{"model": "image classifier", "dataset": "telescope images of galaxies (Galaxy Zoo DECaLS)", "train_examples": 88335, "image_size": 32, "crop_scale_min": 0.5, "horizontal_flip": true, "translate": 0.12, "targets": ["roundness", "edge-on disk", "bar", "bulge size"], "num_classes": [3, 2, 3, 4], "arch": "vit", "norm": "layernorm", "norm_position": "pre", "hidden_act": "squared_relu", "mlp_ratio": 4, "head_dim": 16, "fused_qkv": false, "bias": "qkv", "qk_norm": false, "layer_scale_init": 0.1, "parallel_block": false, "inner_norm": false, "patch_size": [4, 4], "conv_stem": true, "layers": 12, "width": 160, "positions": "rope", "pooling": "mean", "label_smoothing": 0.05, "loss": "cross_entropy", "init": "kaiming_normal", "residual_init": "none", "optimizer": "soap", "beta2": 0.99, "learning_rate": 0.0032, "beta1": 0.9, "shampoo_beta": 0.99, "eps": 1e-08, "precondition_frequency": 25, "max_precond_dim": 1024, "one_sided": false, "adamw_lr_other_params": 0.001, "max_steps": 5200, "batch_size": 48, "epochs": 2.8, "lr_schedule": "cosine", "final_lr_fraction": 0.01, "warmup_steps": 100, "weight_decay": 0.09, "adamw_weight_decay_other_params": 0.01}
Rows from block 8, named by matrix and row number. Rows with one number belong to one attention dimension. Each number is 128 + 24 x the weight over its row's rms, rounded and kept within 0 to 255. All counts start at 0. Numbers have three digits each. After the name is the row's rms in percent of the matrix's.
# v: attention value (model.blocks.8.attn.v.weight, 160x160), inputs 0-79
# proj: attention output (model.blocks.8.attn.proj.weight, 160x160, transposed), outputs 0-79
v.61 100:121103116147117086122127126163185139149128128146113104133099157142151110071118155121103093099153130115155101103131153151105132130139107119141088152109142106133092095089108106169137141111143124115113153146155136071137203139106144129106120089
v.62 099:158163165125133136186114145165177128109167132138118123133094148104158132076119111133106116099098169139131131090132124086144086116098105101148114135121122146157102102106143162140111153143145143125147110087144144141132101141162141132085130160
v.63 096:135110131157109143085103136096142157126129137107123131135139148158103142103165125097188154149161121115132154075166098103103149136110135137111111129153137125092154097123110123129162092116092119152160103136111104119105130118092136133131105114
v.64 116:099138116105135169105129130126171139076119125119088123108077108127145134099091155121164144136121126140144140138090140123096095135150083097130166138152176148184139089112131128117104106157162160101175123109156146139084116114157144086127115148
v.65 103:166167155173177114136104156118100086111162123114117156133099122142147130126155166173154117133101140128138165160126089138135095132181149095096107117114129142126148127105132108124128129122154133092132133141105102132113111125092162094135136106
v.66 084:092162119105152122107111140147145120131122119085143152149130146105155137143138119150123132136102136129081082113161154107143151175159135113159143118132132144149124163113165120119153115093126040129133149135116111095129135122127116139122153101
v.67 098:084144104082097173082141120118119144142105126164128099108117083160115138113109158162160133153143125146140136147150107114146143139179157139154138153111180139138142110127174139110161127145084151148164099140129144135121142127119119157128151169
v.68 116:139160114160162106147164154204116123093157103122156137142136135143133152133107095120134112125147134120133136115125120097125045103112106161141127151129117171120184138108120141156097163163116116062106126150122153107179088154147127168135111119
v.69 107:158131153174153153124141096159114149087087133162150102149167144149091127126082088146116131111142119110118153157123135123132116114091163126108149102126089173109149143133141113162086117105149076131092133123149148088167124101134095147117131124
v.70 109:092106118114123122143129087098142171130150148119089131101085100121165114137114165137142096138146123143112146099126081082084163108125133123146123128150157124062116174126107136114151098119124162107101093107124146141137102128122119140092149135
v.71 097:107149171139137085131115159135133138122163125114139133137105098114169111094100134150135086144166123160131123098126087150130118183155127120141165165177129140124121156115160148083174116137164151136184125160138139100079103161112113143098138107
v.72 113:113146130100112168080086067093102122092092135128131101141119109109108129160124103152150128149139113145104086101156119134096125114142129144178180153107122130157115085098164131124133117141120114126142115119172118127109132132134152104130141126
v.73 099:118125125102096155154128128084138095107125147103116137103127131134154134085077131141140161144139130146144113128086130151139164163158132153105173089133173122109108141126129129116151144111117166150131118111148141120139131170135128135110095155
v.74 113:170125118156128121115119128163129110095139109088179184110118162151122167106149183088147117108140115126193136143122150123097084091134108165103149155104087137128130124180152147126110141145126165141080126163096125082150120168133133194146128146
v.75 107:131104103115161140099140124158082145137129142137118114115150166125107164131164131139119118161168113083123093140145089140078148133101168135153122102132118148143096149150097096123162144140135128148141149101165144124102133146115159117120151136
v.76 099:119106099168164114146135163147089139119133110153108151114114104100110136129147145124126106104135120119141121148139181097127158103115180175077101168105088123148134126140125082135141149114148150109153114146107136107126133128101147164133097159
v.77 113:096121125137131114134109135128114137090161183155105121151091142134138104150126150112127139093116136090127147118141159132154135160165095137137126150129138144113108108110116129141117113159151144098151123147112155153085077103137127136154160072
v.78 101:140121120148137099139147175173120103105122114113172153131123152117107156148170161103162122085135110090158103105086115134143130116114122123094166116129095093112153145139105135119134166119108099131128181143082130096156091132145149133112134130
v.79 092:137129134124153144101137144106097102106113099127180145152113109160113120134157059128078168126097184112163120143149157162126171140116173118121136118093139157144131130142145157112160143150122156133114155101170137144157153110141136108083095131
v.80 083:153098089156138140153156119089159154120170124155134132131139136136134110150124162119153117077146117126142113119125118130132143078109095111127126118104119122112133154124109149156124114145160137106110129168085108181108186129180103127120146070
v.81 083:133101149101144110080086118129138124135140114112132169140163114172149123094159103108108125154156117136153148102198112143122117162116166131153170170106145133138092120132109138140150137134161136134124090174100151097105132132155146151092139126
v.82 099:105099137104172149132115159106141134128113150081090083092145150131116145128114139093113104152158126131085174122114120123099110124111109094132140103133133118116144147101145118106148130153134136069119118126162143160106130124128075142153126095
v.83 083:143134161128124120142108111103147141134108094067117140114164126151147139135144125083159168169147136116142138169117117098155143142128123079163178158104112122121157139093149145134130137122123155137118134107134110111161099144105134107104110127
v.84 096:113138141134116087175147123126103119111140151155108092160148143101109079141149075171129166132112169129083114172079136171128158131130135107125127172118125084143101108135121108138096094105107143125107129098122128143116145164138108130148114090
v.85 100:150121111104105101115127114122114143121127165169187131080125151119108143092097170126138157158113130157121122124128104111122131163125143146143160095136107143101123132190131147128159145178137135137147134097124116120093116124116123108091135119
v.86 101:121096141123129091197174113129119150128094135148129090122157097148077109165132080111085126120090136139119133106129111140141168106131153080160108150127143120121142121086151150134167124143120098104116116121142136125146105116112146099135143139
v.87 087:160162099190140136139127132189143110106139124110150132134096141099152133100135128140137155112129082111126126160141137120112115141115167111098125121152132110117168139133120151127122109125108148153131122136150121133113108139084099107160177152
v.88 085:127127130102153130134137126120068154087106110075133185123129136157124106120126121095134136158150133122095132154148134124118095117119109164092177111113158133142168124121155109160144154135136169136128159126125150100095113128076093083120105092
v.89 101:119136150087174135114114118127103149145147144102144112137127140088121090177131134134128073118127145135113137097154090113083159134157135124131134085129122140121115111110103131130104181153128153119150138103112155161106155147064114130131146131
v.90 085:147109126102124114107087104141122115136147082135142136151106154097093115106084141109112136145073142158131127129157093081148145072151121142124127155164147094087129141137180115108176132104137107140145153135139106088145107093116085128136104109
v.91 090:114130090112116118110143102117097124097132149172172087110104159112145098100060108161157121083118137161130123139119113102179145119124096115132075104101143188138162136121139168093182110110141128103130107120092126141119157136126134145122181139
v.92 088:132115100129089157143110090098097119128092086123143084093137140126147117086126105137170117133127136132134147128114131148169132094094124137111102119111139153107164095146179161142154128124138140104095164150130130129131139117172127147127108133
v.93 100:133114153138107131144129150118160098120113113126096129120140161084121112145128138093150117109160148129113119113140096130086116103140168133071150139138108096161112075119135093092106129105155119121133162180087217135116105147116151115156081136
v.94 098:081110110177077172122118110160109163104136155112072135132087127147135149155142089160162127114075142092145096151140144122137109102094133139137101175130137120137139114150145101120103115110110123143137149161135079111150122125149153101142144105
v.95 091:132117129143112092105103130105205168145156124149132188130131088129130103141103131127094115154149175129121145129174076107121139124171135102151129157125125129159086096101071120132115144143145134144110157135121087171102160097136142111113114117
v.96 099:117122112108111103085149150132121105145154136129099159116120124127120129119098099157111103133183127146129115099113144151106172136157085124096123110150127141130105202102115163120122120081112088100143120167103145079124127117153125090132158147
v.97 101:150134146175139102128102135110124111157097145145182087167080134121148133167118128125117127140153156097136104125155142144126125148098126113185094152174131078132178137132127157147114126196135102107140113151107141138109089125102132098157115156
v.98 088:128100099110136184189094109154155150101124111116128158130149116137117153142175100134141109129099104145123065128143120149138161134121146122154132107122114116118106132108168158147160152145105162117096130098176162128097141130090147113097153134
v.99 122:125118133112104116115130122145135131158146097158115136125123149133120145082158137130140128118120131111133142123114112117107113092125088128107107117097092141128111106159096141099103092031116126121171109112117178121125201118147108152157125140
v.100 084:149125114140147150108145140101128118085096168128170104152148094120128161102165127160102124127141130116141092152132161145086087159123119141114133139140152131187146150116186148139149133179124127083077109160136137136136119123116113130113121111
v.101 116:125174130132109127103160064146149139135116132165115108105105123108100126165145070138170114181109119120111122145131173162139117106108105119172127156120101155154135148161147139155146113183098115100111126113156116153164121119129114129168113132
v.102 115:129149108131106085116125145109113149097116115120130142100104121179125111113116137144182150160080119085114171123116115162137147144113153197127117088080194151078133174116100134118162116120105104112143142120112119135165096144139163160186126161
v.103 098:147126113156190131162112163144133093119150121139102088190164088159144086170162148120135117119122120147168125119134080097129131152147154117114100119124127096122141128110112151133096132135106133135129140108089115135109109145136106123105093124
v.104 087:102114141136109152123117153131145167136136110121122082142122139103102119145129163152082143125137167158122114081153131138085116164138153045150133142129121113118131116151127112106128131085150104116179130105167148135125121089106151129145173130
v.105 116:110116126141157082118118123120119172167096138129116145147130158164164111171139140118155114136099147097133131145125124139064133171136117161168113080117104109118146096129066155144131064151144129133127149167106151136139111108117165142153123151
v.106 101:081142134123109141138144128162113167156156107106170130173070138091131115127102162123109129144123100147130119121154140124138118117126132124138113141141148078134100122147087123166139136113156139126105091123157145154147167116152150103104161125
v.107 108:152156126154112119126143064143150110158122121147149108158174116103140115131127170120103134114089113130105152115179120133133117113158096142185130174118048092185124139138164141170127138144136125111137133159090120165127160159119104118115127129
v.108 121:123136113121103152154097122168115122111159112120158130125120134112145133101124195132130124130169176151164136124163136122142124153151155087129124147100132088151114122156112137118143128072155139100146098088173176172143165157121114102086110114
v.109 108:101106128152166125099094163110108143088130127119121123183129115126122116162134151110131115107104121105156086095168071095106183140107140149094164100159146101094161104156118137128152144131133114151138150077117116120156123158128123132168098149
v.110 099:102143117129096107113119127113090128130099181143118129096125146112124129135121137108152141147158119121140121169114123116156118072141100154143121122118130143168091183117132089111121105118105128156122152142160102079135104126128102104193121116
v.111 115:125129149103111131091112127121147164136134129153140120154087149117155079134106142124139147132114130146153121130124110174149136102161123140109142138128094063092158087119063181139125116120127100111123134161069113126126131154165147136134167122
v.112 112:155135123135139171174152138166182124148121116130076116098165099129161160124141161142123124115160149125152122157111128168118107106139102114152175175117119112116117149104133129144092145105158133131118159121161151091111172101125121133145142127
v.113 103:114125165145125119139100118152149082133143114121108108121142159107126119133090129128142108125151117132154167084123119094079097077128138123152125112096073109138158129123135151155155159158192124113128149079147163134136113144153132125145114161
v.114 083:108131145093177155136124135123071129137142142098137092147124153122087129101152151101085137150155162170155135051164112100146106121141121142164174155125122145125125106132111121144120162100115155099177142123146159087144137129131148158159128166
v.115 089:148167130074125108086117148162138155107134129129167152160125165101164116119165162116108118110100123114125120156120109117141145135174167155109109141132128114091119126100096135103101109142113145153071128182116074119127120137106099111115125156
v.116 104:074135093086112133129131159134115153134100088114164122124176148122151101072115099138101127160073120135149087151140139123134135133112163132145167152165169136139141116113142156086129103130130110092131129118122104154118130137150128129104117136
v.117 099:142106087087099155145154144106095160081137136142134146130151114150126164149086141124143107113130118138090153118122155124102138116158106157113138093136133138129119141123130104145135161126133102130126112130142157131126159138129124132137118137
v.118 097:105152152152172104109142128106147116117109090161121100145115108123094109118151115142156120090110139101122126128130107125160119149169132126137130127120168139148122135080137130109129139107122124142151126119139106164175094113120141101122148143
v.119 098:163140121111141117112155141086174118157155112153054137107086099118131148120181168163074163159150144176173090136124105139128130119121159120120125150060086115121154143112133082134078116127134166140137133121167118125133127128115137137120123147
v.120 090:157142119150101147110100111095138101129073093109116111141119152125145098096138154102154143091091107128154140104141127160118167144149171103128120135151129120157124136097134143070141123084137137116143112135130131147172114166110104134141129078
v.121 092:124092150113113111165157158152144154094092142088134150129112126170118112172105121119126112171118097148139089140087119095151136136111096114106138121123089090148148145145139142118108116132148124116158130117099134129100094111154108115093133128
v.122 096:113143149100184102129115132139134114138158130162091123158113100118126171146122124116097141124140161102108132152120129173109113125090139065154127177094147098099137100150168139109127086116187154082133119107144097128113106145104113135179111127
v.123 094:080089166119114139130102110110139139127148140141146126138123086122133105105128103099105121159157115134080150153122125170138143144135106101135140158124155140148138116118110137125109131162134106079172147083104082111101118146167143145158132121
v.124 097:132107161103149151124163113140098131110135068138115123086138106093104129162115135116186099100090114130082106147111123105102141103149106126102111151148141151172119097124141154114120132127149140136103107122139165142110144114160137107150134141
v.125 086:073085142099079132116124145142107160137144127151119156107137156107141142136154155113143122133136126172107109136138127175180143140148152093138120139160100159117104153110124142086112132147152102100111154104122135129113173158145144092163177186
v.126 103:086125100133089142123115136144129100128105076111162124161183149103145137120106141129083175162117087117155112169166125126162132164128128142136125117088115115138134141143092096102154112111108125142137134149130126136111088155111125083117132126
v.127 089:118151109121153089175127117125080138093109093125166110108136172097113130118165117121100120115123127129157116113148144127201145157137170095138099139133134148090116112106141156072128101110119141156103152143120125126119119164113133109160145149
v.128 091:130111142127143104150126134109103134145138133099138112143145112111156173136145146114164137115146146123132117092147122157144122112125093102134126138124095123134135114118108144103125141147164100107138130118148126140096132132099112152074073125
v.129 102:110119110111174129122099110145151143133082153117178142078130109123155117084172083124108131120114131119127143149111103176153142148056165114144121136119135119156152125124185133109125140144141115158086146161119139105123116115140173120127128141
v.130 104:144143149090077171162190093122176157114095152149153159130113168135113111088106101091129152176089156140130143121147160173130088164133150108126123115147141131087147154146134109122136110169111104149172139125128097123117136143131102103124118148
v.131 100:107157125157165109137131136128071096115144114144101159105152147111096127124124124127133081132152115134120120094126135200139146141087099116164159153175091130179130153126116107118153147129109105106145151127150132090129115145089118136131139103
v.132 103:122126110123151151112115140175125133195111096093163107077107100101112136127111077115182116109090075158099128108130155106114119166122109144155113095133118092113116135104158164084167157078097100126136150112137151082127115144123132103121110143
v.133 089:129140120117172122117141130103097133145116127107125128109149099159131121140136150136107121153117110126110127149113143126117187146197152163091098123076158113137096112137074138143128134113149137096110077133116101142115111097104183146155149115
v.134 114:136131125099082148135165139114173120137127109137154131133152158141157080151158128144153142166135167129128161098148116173109122121137103116131116135136167131128154118092133140168112162164187132128175091143157157132158170167138099153123140098
v.135 102:109138124145108159130105105117115108150103157123109094105085139109105157153162123099121163109145124125133125133098132102154110166108078158153128107138094150127161099113124163108151127137135147133153154108095123124111124080086100136138114166
v.136 094:112129115166134073116167141129131146079149117127101111140153126126144131127125148117140124126143148128138150101123139106102096155116109105126115130181102107107140098080121093105123128148148145147123131134099094146168133153134114136125074069
v.137 103:131096129176180116119077161149167154142159127128113111103101129131135116143141111118103134131137101109143086125121138140122158131138158145113113149101089130094117073156149100118134114146110125148095121155125125152132144108036178122143103183
v.138 113:116143156118065171110142125080105147184148117124144152114132108145094070123091183100164113167143096100132112151100137155143126095101147121125149119098133129144088138160114153156128166120103104130142119125134138119102165118109140120093154134
proj.61 100:125140067121167167153162070120132114137130137105154129149152127140133131134159117113105086110127153108124155136161150158148093150106176147120140148092098119096103111181133123098088128156153085155120139120109157157118116091140101122172119129
proj.62 095:120127141079137119112111120151089156165113144105124123101115077133167146159124160157130123129184084133162159145157131145131119122114124146148168131093147110105161133143153143120135128111124135142112092162121117122147166103111123119103123087
proj.63 096:160150142160183119132144125129125111124133163141123189134129138099136119149112088130062143136133139116114111111119172135141118128110153152149122142171162117150084106084159113157140088112127089192145158102096141126142104121156155121108142140
proj.64 100:144109121151119090167137148121091120138095122102136125104145155136111125098104114167159169137174125123108139103117136127137169127115136101146103111106072089116122116161164092111142167106131146167129136118051132132144119111160109141140138105
proj.65 102:100142135116094076165153091148152110167132160128124130132141127075112117134095093141100136116171142125139139091140140126123128090123103166102116147133178116128079135120114158147137095151094130144133090114121120125144114135152135121090083108
proj.66 088:105080111117140178154147142126119124116118119165125134113135118132143159099093108092125128106096170093153073087127144151156136144128155125113117143152132131142149135142104116133103108151091144098110116119074113121139133118146138151125152165
proj.67 091:135126096163148117157106135121134129083147122113128154129160140142097091158129136155132152124150137140118109132110139156136135104113138120118153107145099117147114057133122091114142133120125114124119188129151117149108144118110132094163117084
proj.68 109:115106161144099102155156081121128163126086156129174071135070159145131138100142141116134170137108129130151120120116135130127093138128138102112162122169178118106135137117121123128125142090113120170152115134132144077102142107113136097123136118
proj.69 100:096123105139151144113140192115165137102128115153168136093085147137103170142174138099118139119085123130100125088108142137093132119143085121153132166123200109132166126126130133113158132145146173141150139118131146146121097133149127110077138111
proj.70 106:143089108099097089130180090144129109121111109113141082187141145127140136150109125164162117143130161114123106199150164145157132131119111124136119138116044129171129093164135097129095124109152107123167175134112091181128172157119116111174140128
proj.71 102:140103106094117147150102131130157105162144102139104145129159141164133126110109134143145140169150157122132118160124154125115111098092127134110101107142112108170136112186079135165121069120094137081120168150096091151143118108155170133158132128
proj.72 109:139140093174122109156132197094137138140157129164092132040159130137094137138138140141149182133140129127149145146125125136197146094118125131113129158117101112087096123122151130144125127119075123127124161143149184148132113092111149160148110109
proj.73 097:102102082162115137098093173093125144144136123165105132152194101135126102170153164132127099130135124144096124150139105164103109125085116122149140125142060096151125122127097165152135114167166112126145107110113123150096139081148122161085140104
proj.74 103:140148084120185120149140153106124120145140146142134122142121130083154149115130093166134181148124128138111113107168082114140104184101143131110103098110177126151151147064105146147120157138138139120165137159126131115130176136121121135117089124
proj.75 096:151142129118163140137108162112144159150080150155135092130121134133103057114133145153128092108172185143110112140152134103123067137136113148107051148180133142093144128110172143116129094159144125144094111148111132149122162143109142109110120143
proj.76 100:137165136097110155055104099124153142160140143101151106125141135100156167124143107116141135125138118116140105121116119126127136169128118089165151105109102137107119182062077154125126126151103143145129132180115129129119119072142103123107109117
proj.77 107:160096162068097123128101121132113138139130097151157122110145174137119162121134159117150148151161097128148088111118153150106137136143159063104134131136132120130129122162106112090149139103063143149155174165135100112142154138132142099171104153
proj.78 100:130102137110157115136142100153128141131128125140085138144109084107150119132120099123120126119116122158091148140155098118092058128141152143131132121115172103131139097100138156114104132106156127158160101131117153073144128175121075138100121160
proj.79 112:117177143142118111112141115142141130167148152114081110116106134104127109136110149130145091153110109149151131128140046135094099144117102160116113119132163136108140136119145177151109152111135128079138129115153131112139093103138154115092137141
proj.80 085:107124127124094166099112173083143128132125127087146117112107143133099148130104122120128120134114159135149135087098157090126124170161139175136131124150115148145106116111131091131165153120138076123117125121120168049153093123121117156111161172
proj.81 087:164122137130103145163149156107134158138101137124123077122125160117080147152120175142151147106138160116088096132128130148130142130156118116134097094145115110145163144194147127121136102135105174138161143091109106135116129167125150071153096129
proj.82 116:150121181145133104093128130147107098130127094125171194111143111159137120163145128129120123121105111105133146131148135110158133106148106137126112149105107131157123128117129127137188121127113135185093098127138091099133140119121167089099127158
proj.83 091:138109107111111107139165141181089157148166155175162134135102110141072088080104079149094109095106108148142177103102086173119128134149118167101109131122124161106123123164134141160117108152116107112145133158117137140144108134130133137144114135
proj.84 100:120137152147115103114133134152138140084144085121146162106091120146161162131107102091075110102127080124158148120123118099112120150166129151154144139117133126107171083136126136135125171144124128124136142161131096126147118088109143166116123118
proj.85 091:167107114096119138105127121112144135096168127117087129115136147104151121123136126145103127103146169109145089095152119130118105112106184083109103110125094093128145108078148055152089153105132123087099123137114144079144136138150115118123092115
proj.86 095:183167118150130126118094107133120154157101120129112106137149108153156139115108156133138123121112088206115136153141139149111116160164128112102175142099133102127113094149120125115070130154170132121125169122124169146101124138130125123133114141
proj.87 105:108153118108151133137138097091118097135098148114102107098136141119159168143117146132152138129143180104124082086134130066118124126088122153102127132126152151157100117106122119103116123072132083086123145151115110086140136155127155152123102088
proj.88 109:143173083111114135124119139107159143140151144155157140103101115087154154118138129152184125094117136096158114141136146143131147109124153140130101131121117155138099155156120119114109153120130074075150105136134142142156177122133102184102164134
proj.89 111:098123180141164128118076130134160145133159096146120126103120103137143131098176156125102121140118134097148121157140136107148116102115154097104105183140105107113151151135112093125158124115161145107161119109142109092141141141150143112108110111
proj.90 106:077095118133101111146189122083132079094086166093081128087140114134131121151152154145141157100137096106150107139115162161139129128125106122168116123098137141185123092126130114137085094129160135144113106104166121151114156137108129124130134152
proj.91 104:134161181144158151122123155128144127170120168124142142117102142135089169168146123116144165114152124110155117119146166139104158114139125143139154134115081156152112121170131114197116114122126110148129153141131098104166101121135155108130099121
proj.92 106:114105143092142159125153155097156118083144175109123176089103117124107146149095135137130099082121120153145191129109140101111121141112094132141170170115117116171110168143119105075160118120127117162138125128142120149078139126161119125132149161
proj.93 106:107167111124200141123136136144143122138123116112100192133136090136157138116127090126102106177112148095066109148122147084134124138134085113154061117094145169122134130164104163130093110146081097094109098114153104132120156092117144145143129113
proj.94 107:109141145105119095115134128140151095148076118119139114155178115130104103126096219128092124123156062166087140144099118137140145103157110135152130136116134120119167122118127142124118073150126135137122151134097128172100156119144122112158125105
proj.95 105:091141153104123131131158143115102102112119116078102107142130157110131131144131116114145181133099115091128111130128148119109127140119102154079125133133098155133177120175112067165109108108150119125141131117115141120112077134126115198123126142
proj.96 098:085117130121113133165130105130087112137164079096135118113135098106126136100162118134160106115158122144153108118140143122148125099111111122136166184119159108136126142155103109105107173176164124093157148145158126109124149144100141135153154101
proj.97 088:153126106107156113107156149145156124136151138092146158139167134122107128124126073155115127145092149136137113096116136083115081152164143163116107144125147122123132101081140098110126127108160103145122130089132102130113123098139111157118143116
proj.98 093:149114166119074118128160138119108144109138170131113119077124121153137114126093148148149127121159147107140148148106084135159131096138114087085125121160169118157120102134140141154135121126094161164090213147128123126128080126172122124158072132
proj.99 106:091135150114161128165112152109133127118124164135119118130100147119128160129152155130168086096158160126105103173137148143149113141143131119073161095107091125140149103136104132176141119177152154124144133093096127170107120160111164123111144151
proj.100 082:174138153132106158128172117152147106160119115114197167115130148136132088112103106121085130139156147171120125158085152135141127117118126126160141155145166146162118167099146144101116138122108140180151149140120122121113126089119122088122122070
proj.101 112:148134149133134097148126138113134130119115120110150123100107121141151161123112121120116104145119129132129123171176131156132152130114171136142128119073167116120137130059123104097160125102139127170138110148113122097101090138167144117106113089
proj.102 102:126133156115145162163119139110120136158152141108157106089167160092137143147154151117121140128139137156164135110142119123168136113100120123122091135155097148144137086131143116188141126106143143207156124163131125135191157088122101078120143114
proj.103 089:155114111113177148147142079142120164136077077079159137108139119145130084120072133144133154133115157132096126136136147120111142149147135179124138147140130108191141126145127120144148077123152146096098089136144131110090101139117140161104108110
proj.104 083:111142125108187073125097115081125083150125182144132177131152105128144161113128135136110122097122110136114139125072151121161146160144092128108145078115136128137149149113105134157155149144156151112147122111077106121140136116104144142136092127
proj.105 091:147127114150141153160097097117162088093116117093108165137140087074109101123129109182112151104170156161121083082100131137155107133123158136090140160133110131120143121116114098180169131151141091167133135162172117173117108128143133098102116157
proj.106 089:120142146132126105177135147094145095096156114134082118127123151150139151119163113122116091159102150092166118100114115128100151101130142093101131150120107165113117152176135117148150112124145114080128109132122154125165136122115155085125142136
proj.107 097:107146120125186101108116120159174133143117145131101088142144161157127132146110114105080096188120125123108127098116112097151144127112151126106148120144140142123125151103132151117139092163145131133127117132137131163091122102166128121130119090
proj.108 105:144133173148132144144175129114133138097111151181132106128104079151161126127118125112128143154079119076078114097123137114167091106101107127115192111083135135108167116120113155118122117197123165134175114115088140094077168115109137139143165091
proj.109 106:132128164133136113161112122143160091102174117129127140126147091088167171106121145146136130109117140161120158159108134134162087117124119133123079157140104160121140144145144134137132126100128132166080143172142173157135131076122111144138139107
proj.110 091:157132183138135135178133095138122144106137100124156152146122171147115118120124069137135126070156113110182136150196129132122135117124140119119114134095106156074088128119130118144126142143098125101099138163104109137162146136130122074156110115
proj.111 097:134137115135146139158135146099144120134151119118126113120214150143124106146149131158123131097163095110095150118123110094128163126110137106093139117094097144163122125142109105133112202122134118077150122079114151159125155094077140120081131131
proj.112 106:182148112145133157110129159099136149072147117179161128106109124105105121152151116074124148150156087149149133088119110156091163140135133149102117122126128126102104130118105141087190137120129082117107095094068117153119103135131107130152116160
proj.113 096:147122131094126120140149121135134155124109103117142139174092135154160198135151141130123173118097128161134097125098137151182129160143095111148118139120188127116146118130105135136132069125082172104092114165179098160130170109110135141123086095
proj.114 091:163133146147094120103086099140185109132108150133128193077105129149141108115127104111152143120171099130121121145126136109118143125132127135079067150150117104172131167102092135093140073167136137143100157143110105148124182100135144136081103109
proj.115 094:093119115169117140160124109125132090174113130135101120147135094098100119139115145167132134102110164086077133134128136079112100119093164124156148133082124141192123113159154124152106161115121151086149138136164183118170110128123150138116102116
proj.116 090:135146160151115089084121122134131088109117175098103129130125124137105113194121173179137150125164145159106158158142143131157142096130108108146108124116170190124148129136114129163186139149135158157115134145100172105099130127132084072158128120
proj.117 089:149145146110137160104111112168151143139109139142195144115122170145129166114138090127112084156139129107139095109117130096160145137152137120123127133114128142093097144137164098102175110095114106151159107090121158117135141097079132161146112143
proj.118 107:132115109092131119140134138120086120133125152113121104125147149117119126123148114140119125121163163103125115136125138143146089134119157147139101108105124119133130108197147104139068184128124140108149157113128152094104106141161131116132126098
proj.119 099:108111127150149149173084128139137137142099139129114131197157126135133085123097132126116118102114156094134113143079135125110172185125127116127131097141144109153084127133101124157171132116104130147111134123106140145114123144126139130083139071
proj.120 099:067114136133135115138153137159160152142101198097135140144132115121122128133139108174159110122170141095093151166184144135147146178139152113106123148088112138113110146151141110114151149120099149128106170155137099095128128079145125130112159191
proj.121 084:099144087120113137113107104108095088117115120136114115135129097112155101098097132120092129129122201111116158163161158156128117131139121174123139098094156124092136121159117130140132138094095168099105131201123148147144148154118077138138120125
proj.122 092:131142154135087098142164114135147142114104129082115166101142128144098079090133155119157154132131158113105169140064110110141144115158134140164144084132103138125099115122137157146107173107132160128089148136091132127163105134149176094098147117
proj.123 086:134203115116116116147174150135099145123093136108123169109160129136131168094145130129148115089135132106129115117120101110184123099099135160200083096118103115130094165114155114159098177154099140107072137110159096104123141130130169123137111143
proj.124 082:166112125163101133123093153170117129131105186126148109124138200145115109161166113141094115151124136124185107111155105128113133114107128097119126137103096164066134139121105141148125106119134125112128136135116125156107120110116152099124131143
proj.125 099:148136121136134160121159131189115118134104133108117096119140133116093110108099137113087112157141159148125100104114092109115109157144093135141147148143156128070079156164080124186156149140136142119127118119143136152128077118130146098118066108
proj.126 103:160161123110096118128140119097154118155103149131149119122133132100146062114139161133157096145153148148161093140106136134156149078152116145100088117167124168143068104144113110191131194091165135173122140119119172101145147149160134140122153110
proj.127 093:109142104178120133060157112087123165152136135121123131116148112117105131099108141170132132110118108128090185127164128098088159089126158155150154104132114120141105129138111133163148163130177095120145084149101150170138082140166142131126155105
proj.128 100:126134129148112129141096112128159110112138156118115140080111165115126091132131154130113143130102102127112156163133156131173108142142149120147138155094167113170114145096125164141100157129166156102112131156119161170154155129158120140153183119
proj.129 101:090106143089119110134146091125149140141176121113106122170128121174117138126088129161157156134140126096140106129130157120119132159126087123136065120193149129073134140160110105129125089121123152131107141096116091111150121143143107131140101165
proj.130 103:139138129159088110139101159153131140103171105091166124160157129130147092161149143152158130096166134089153127126109093109110152151102139140092147154123107149105135113109118123126151117126131122162117160153158124122086123125172144134123147099
proj.131 109:138148106091104171101142136115163132133148132132128096167122120170183097114156150141091100150106114104082173121146099117097115096191150108139123122096092121146121113160141075122103126125102103123102111144106107155132107113127151101135105170
proj.132 101:150145178108129154130141123091134119125101134125112162177156116147131127139111146138119107123149146143140175143136107124134079105149141158116117100119124158137154108117105109133143181158135126096156084115093126109162123088138122132147141157
proj.133 096:144127124124146154133098127133121154130125155136071117116117124118141140150139134147149174089095132178132141119153077119158091123108129154133157115108111151151132140112124115086139140121105142140095114128156116097187146176113122082145126136
proj.134 120:139136112108133130104141139138113109161152136102169141112127146144109161129125156139149092104184095130119113134122168137168161147094121127153126123128138130088140144115152145125125063114092112166153158126134144138074098107177125117147171100
proj.135 099:119120139147143060121148145147150176095153108134166133138134148099173104127146141094167101155092098119133127147126113158106141097149165113110148144135182067106134106184174109128135125137118126122126145132168156104146142140163145104139111132
proj.136 092:135133148078102159167099093184111136143135104127129132125099157114091108145164110100097089146150159151156145179160143117151123121128122085134163134093166141094126135134153121155121121138108140122123117145109126158121148094152120095104156057
proj.137 100:110136108120117098132114085141123117092144136159137142100109152132101097083096139125107125104086129090127090110115120113143154135132117146120140111130195088155151154159122087128133145090169141086170143116120102134134101136149116113123134104
proj.138 105:121146136128161107075129170129158126139129112139093115149156094134159100097132148140091106129106144158103128082155079137092161152147144142114064136138101113120145126100101139128113151106114093130133124147120159141133093134142120108159109119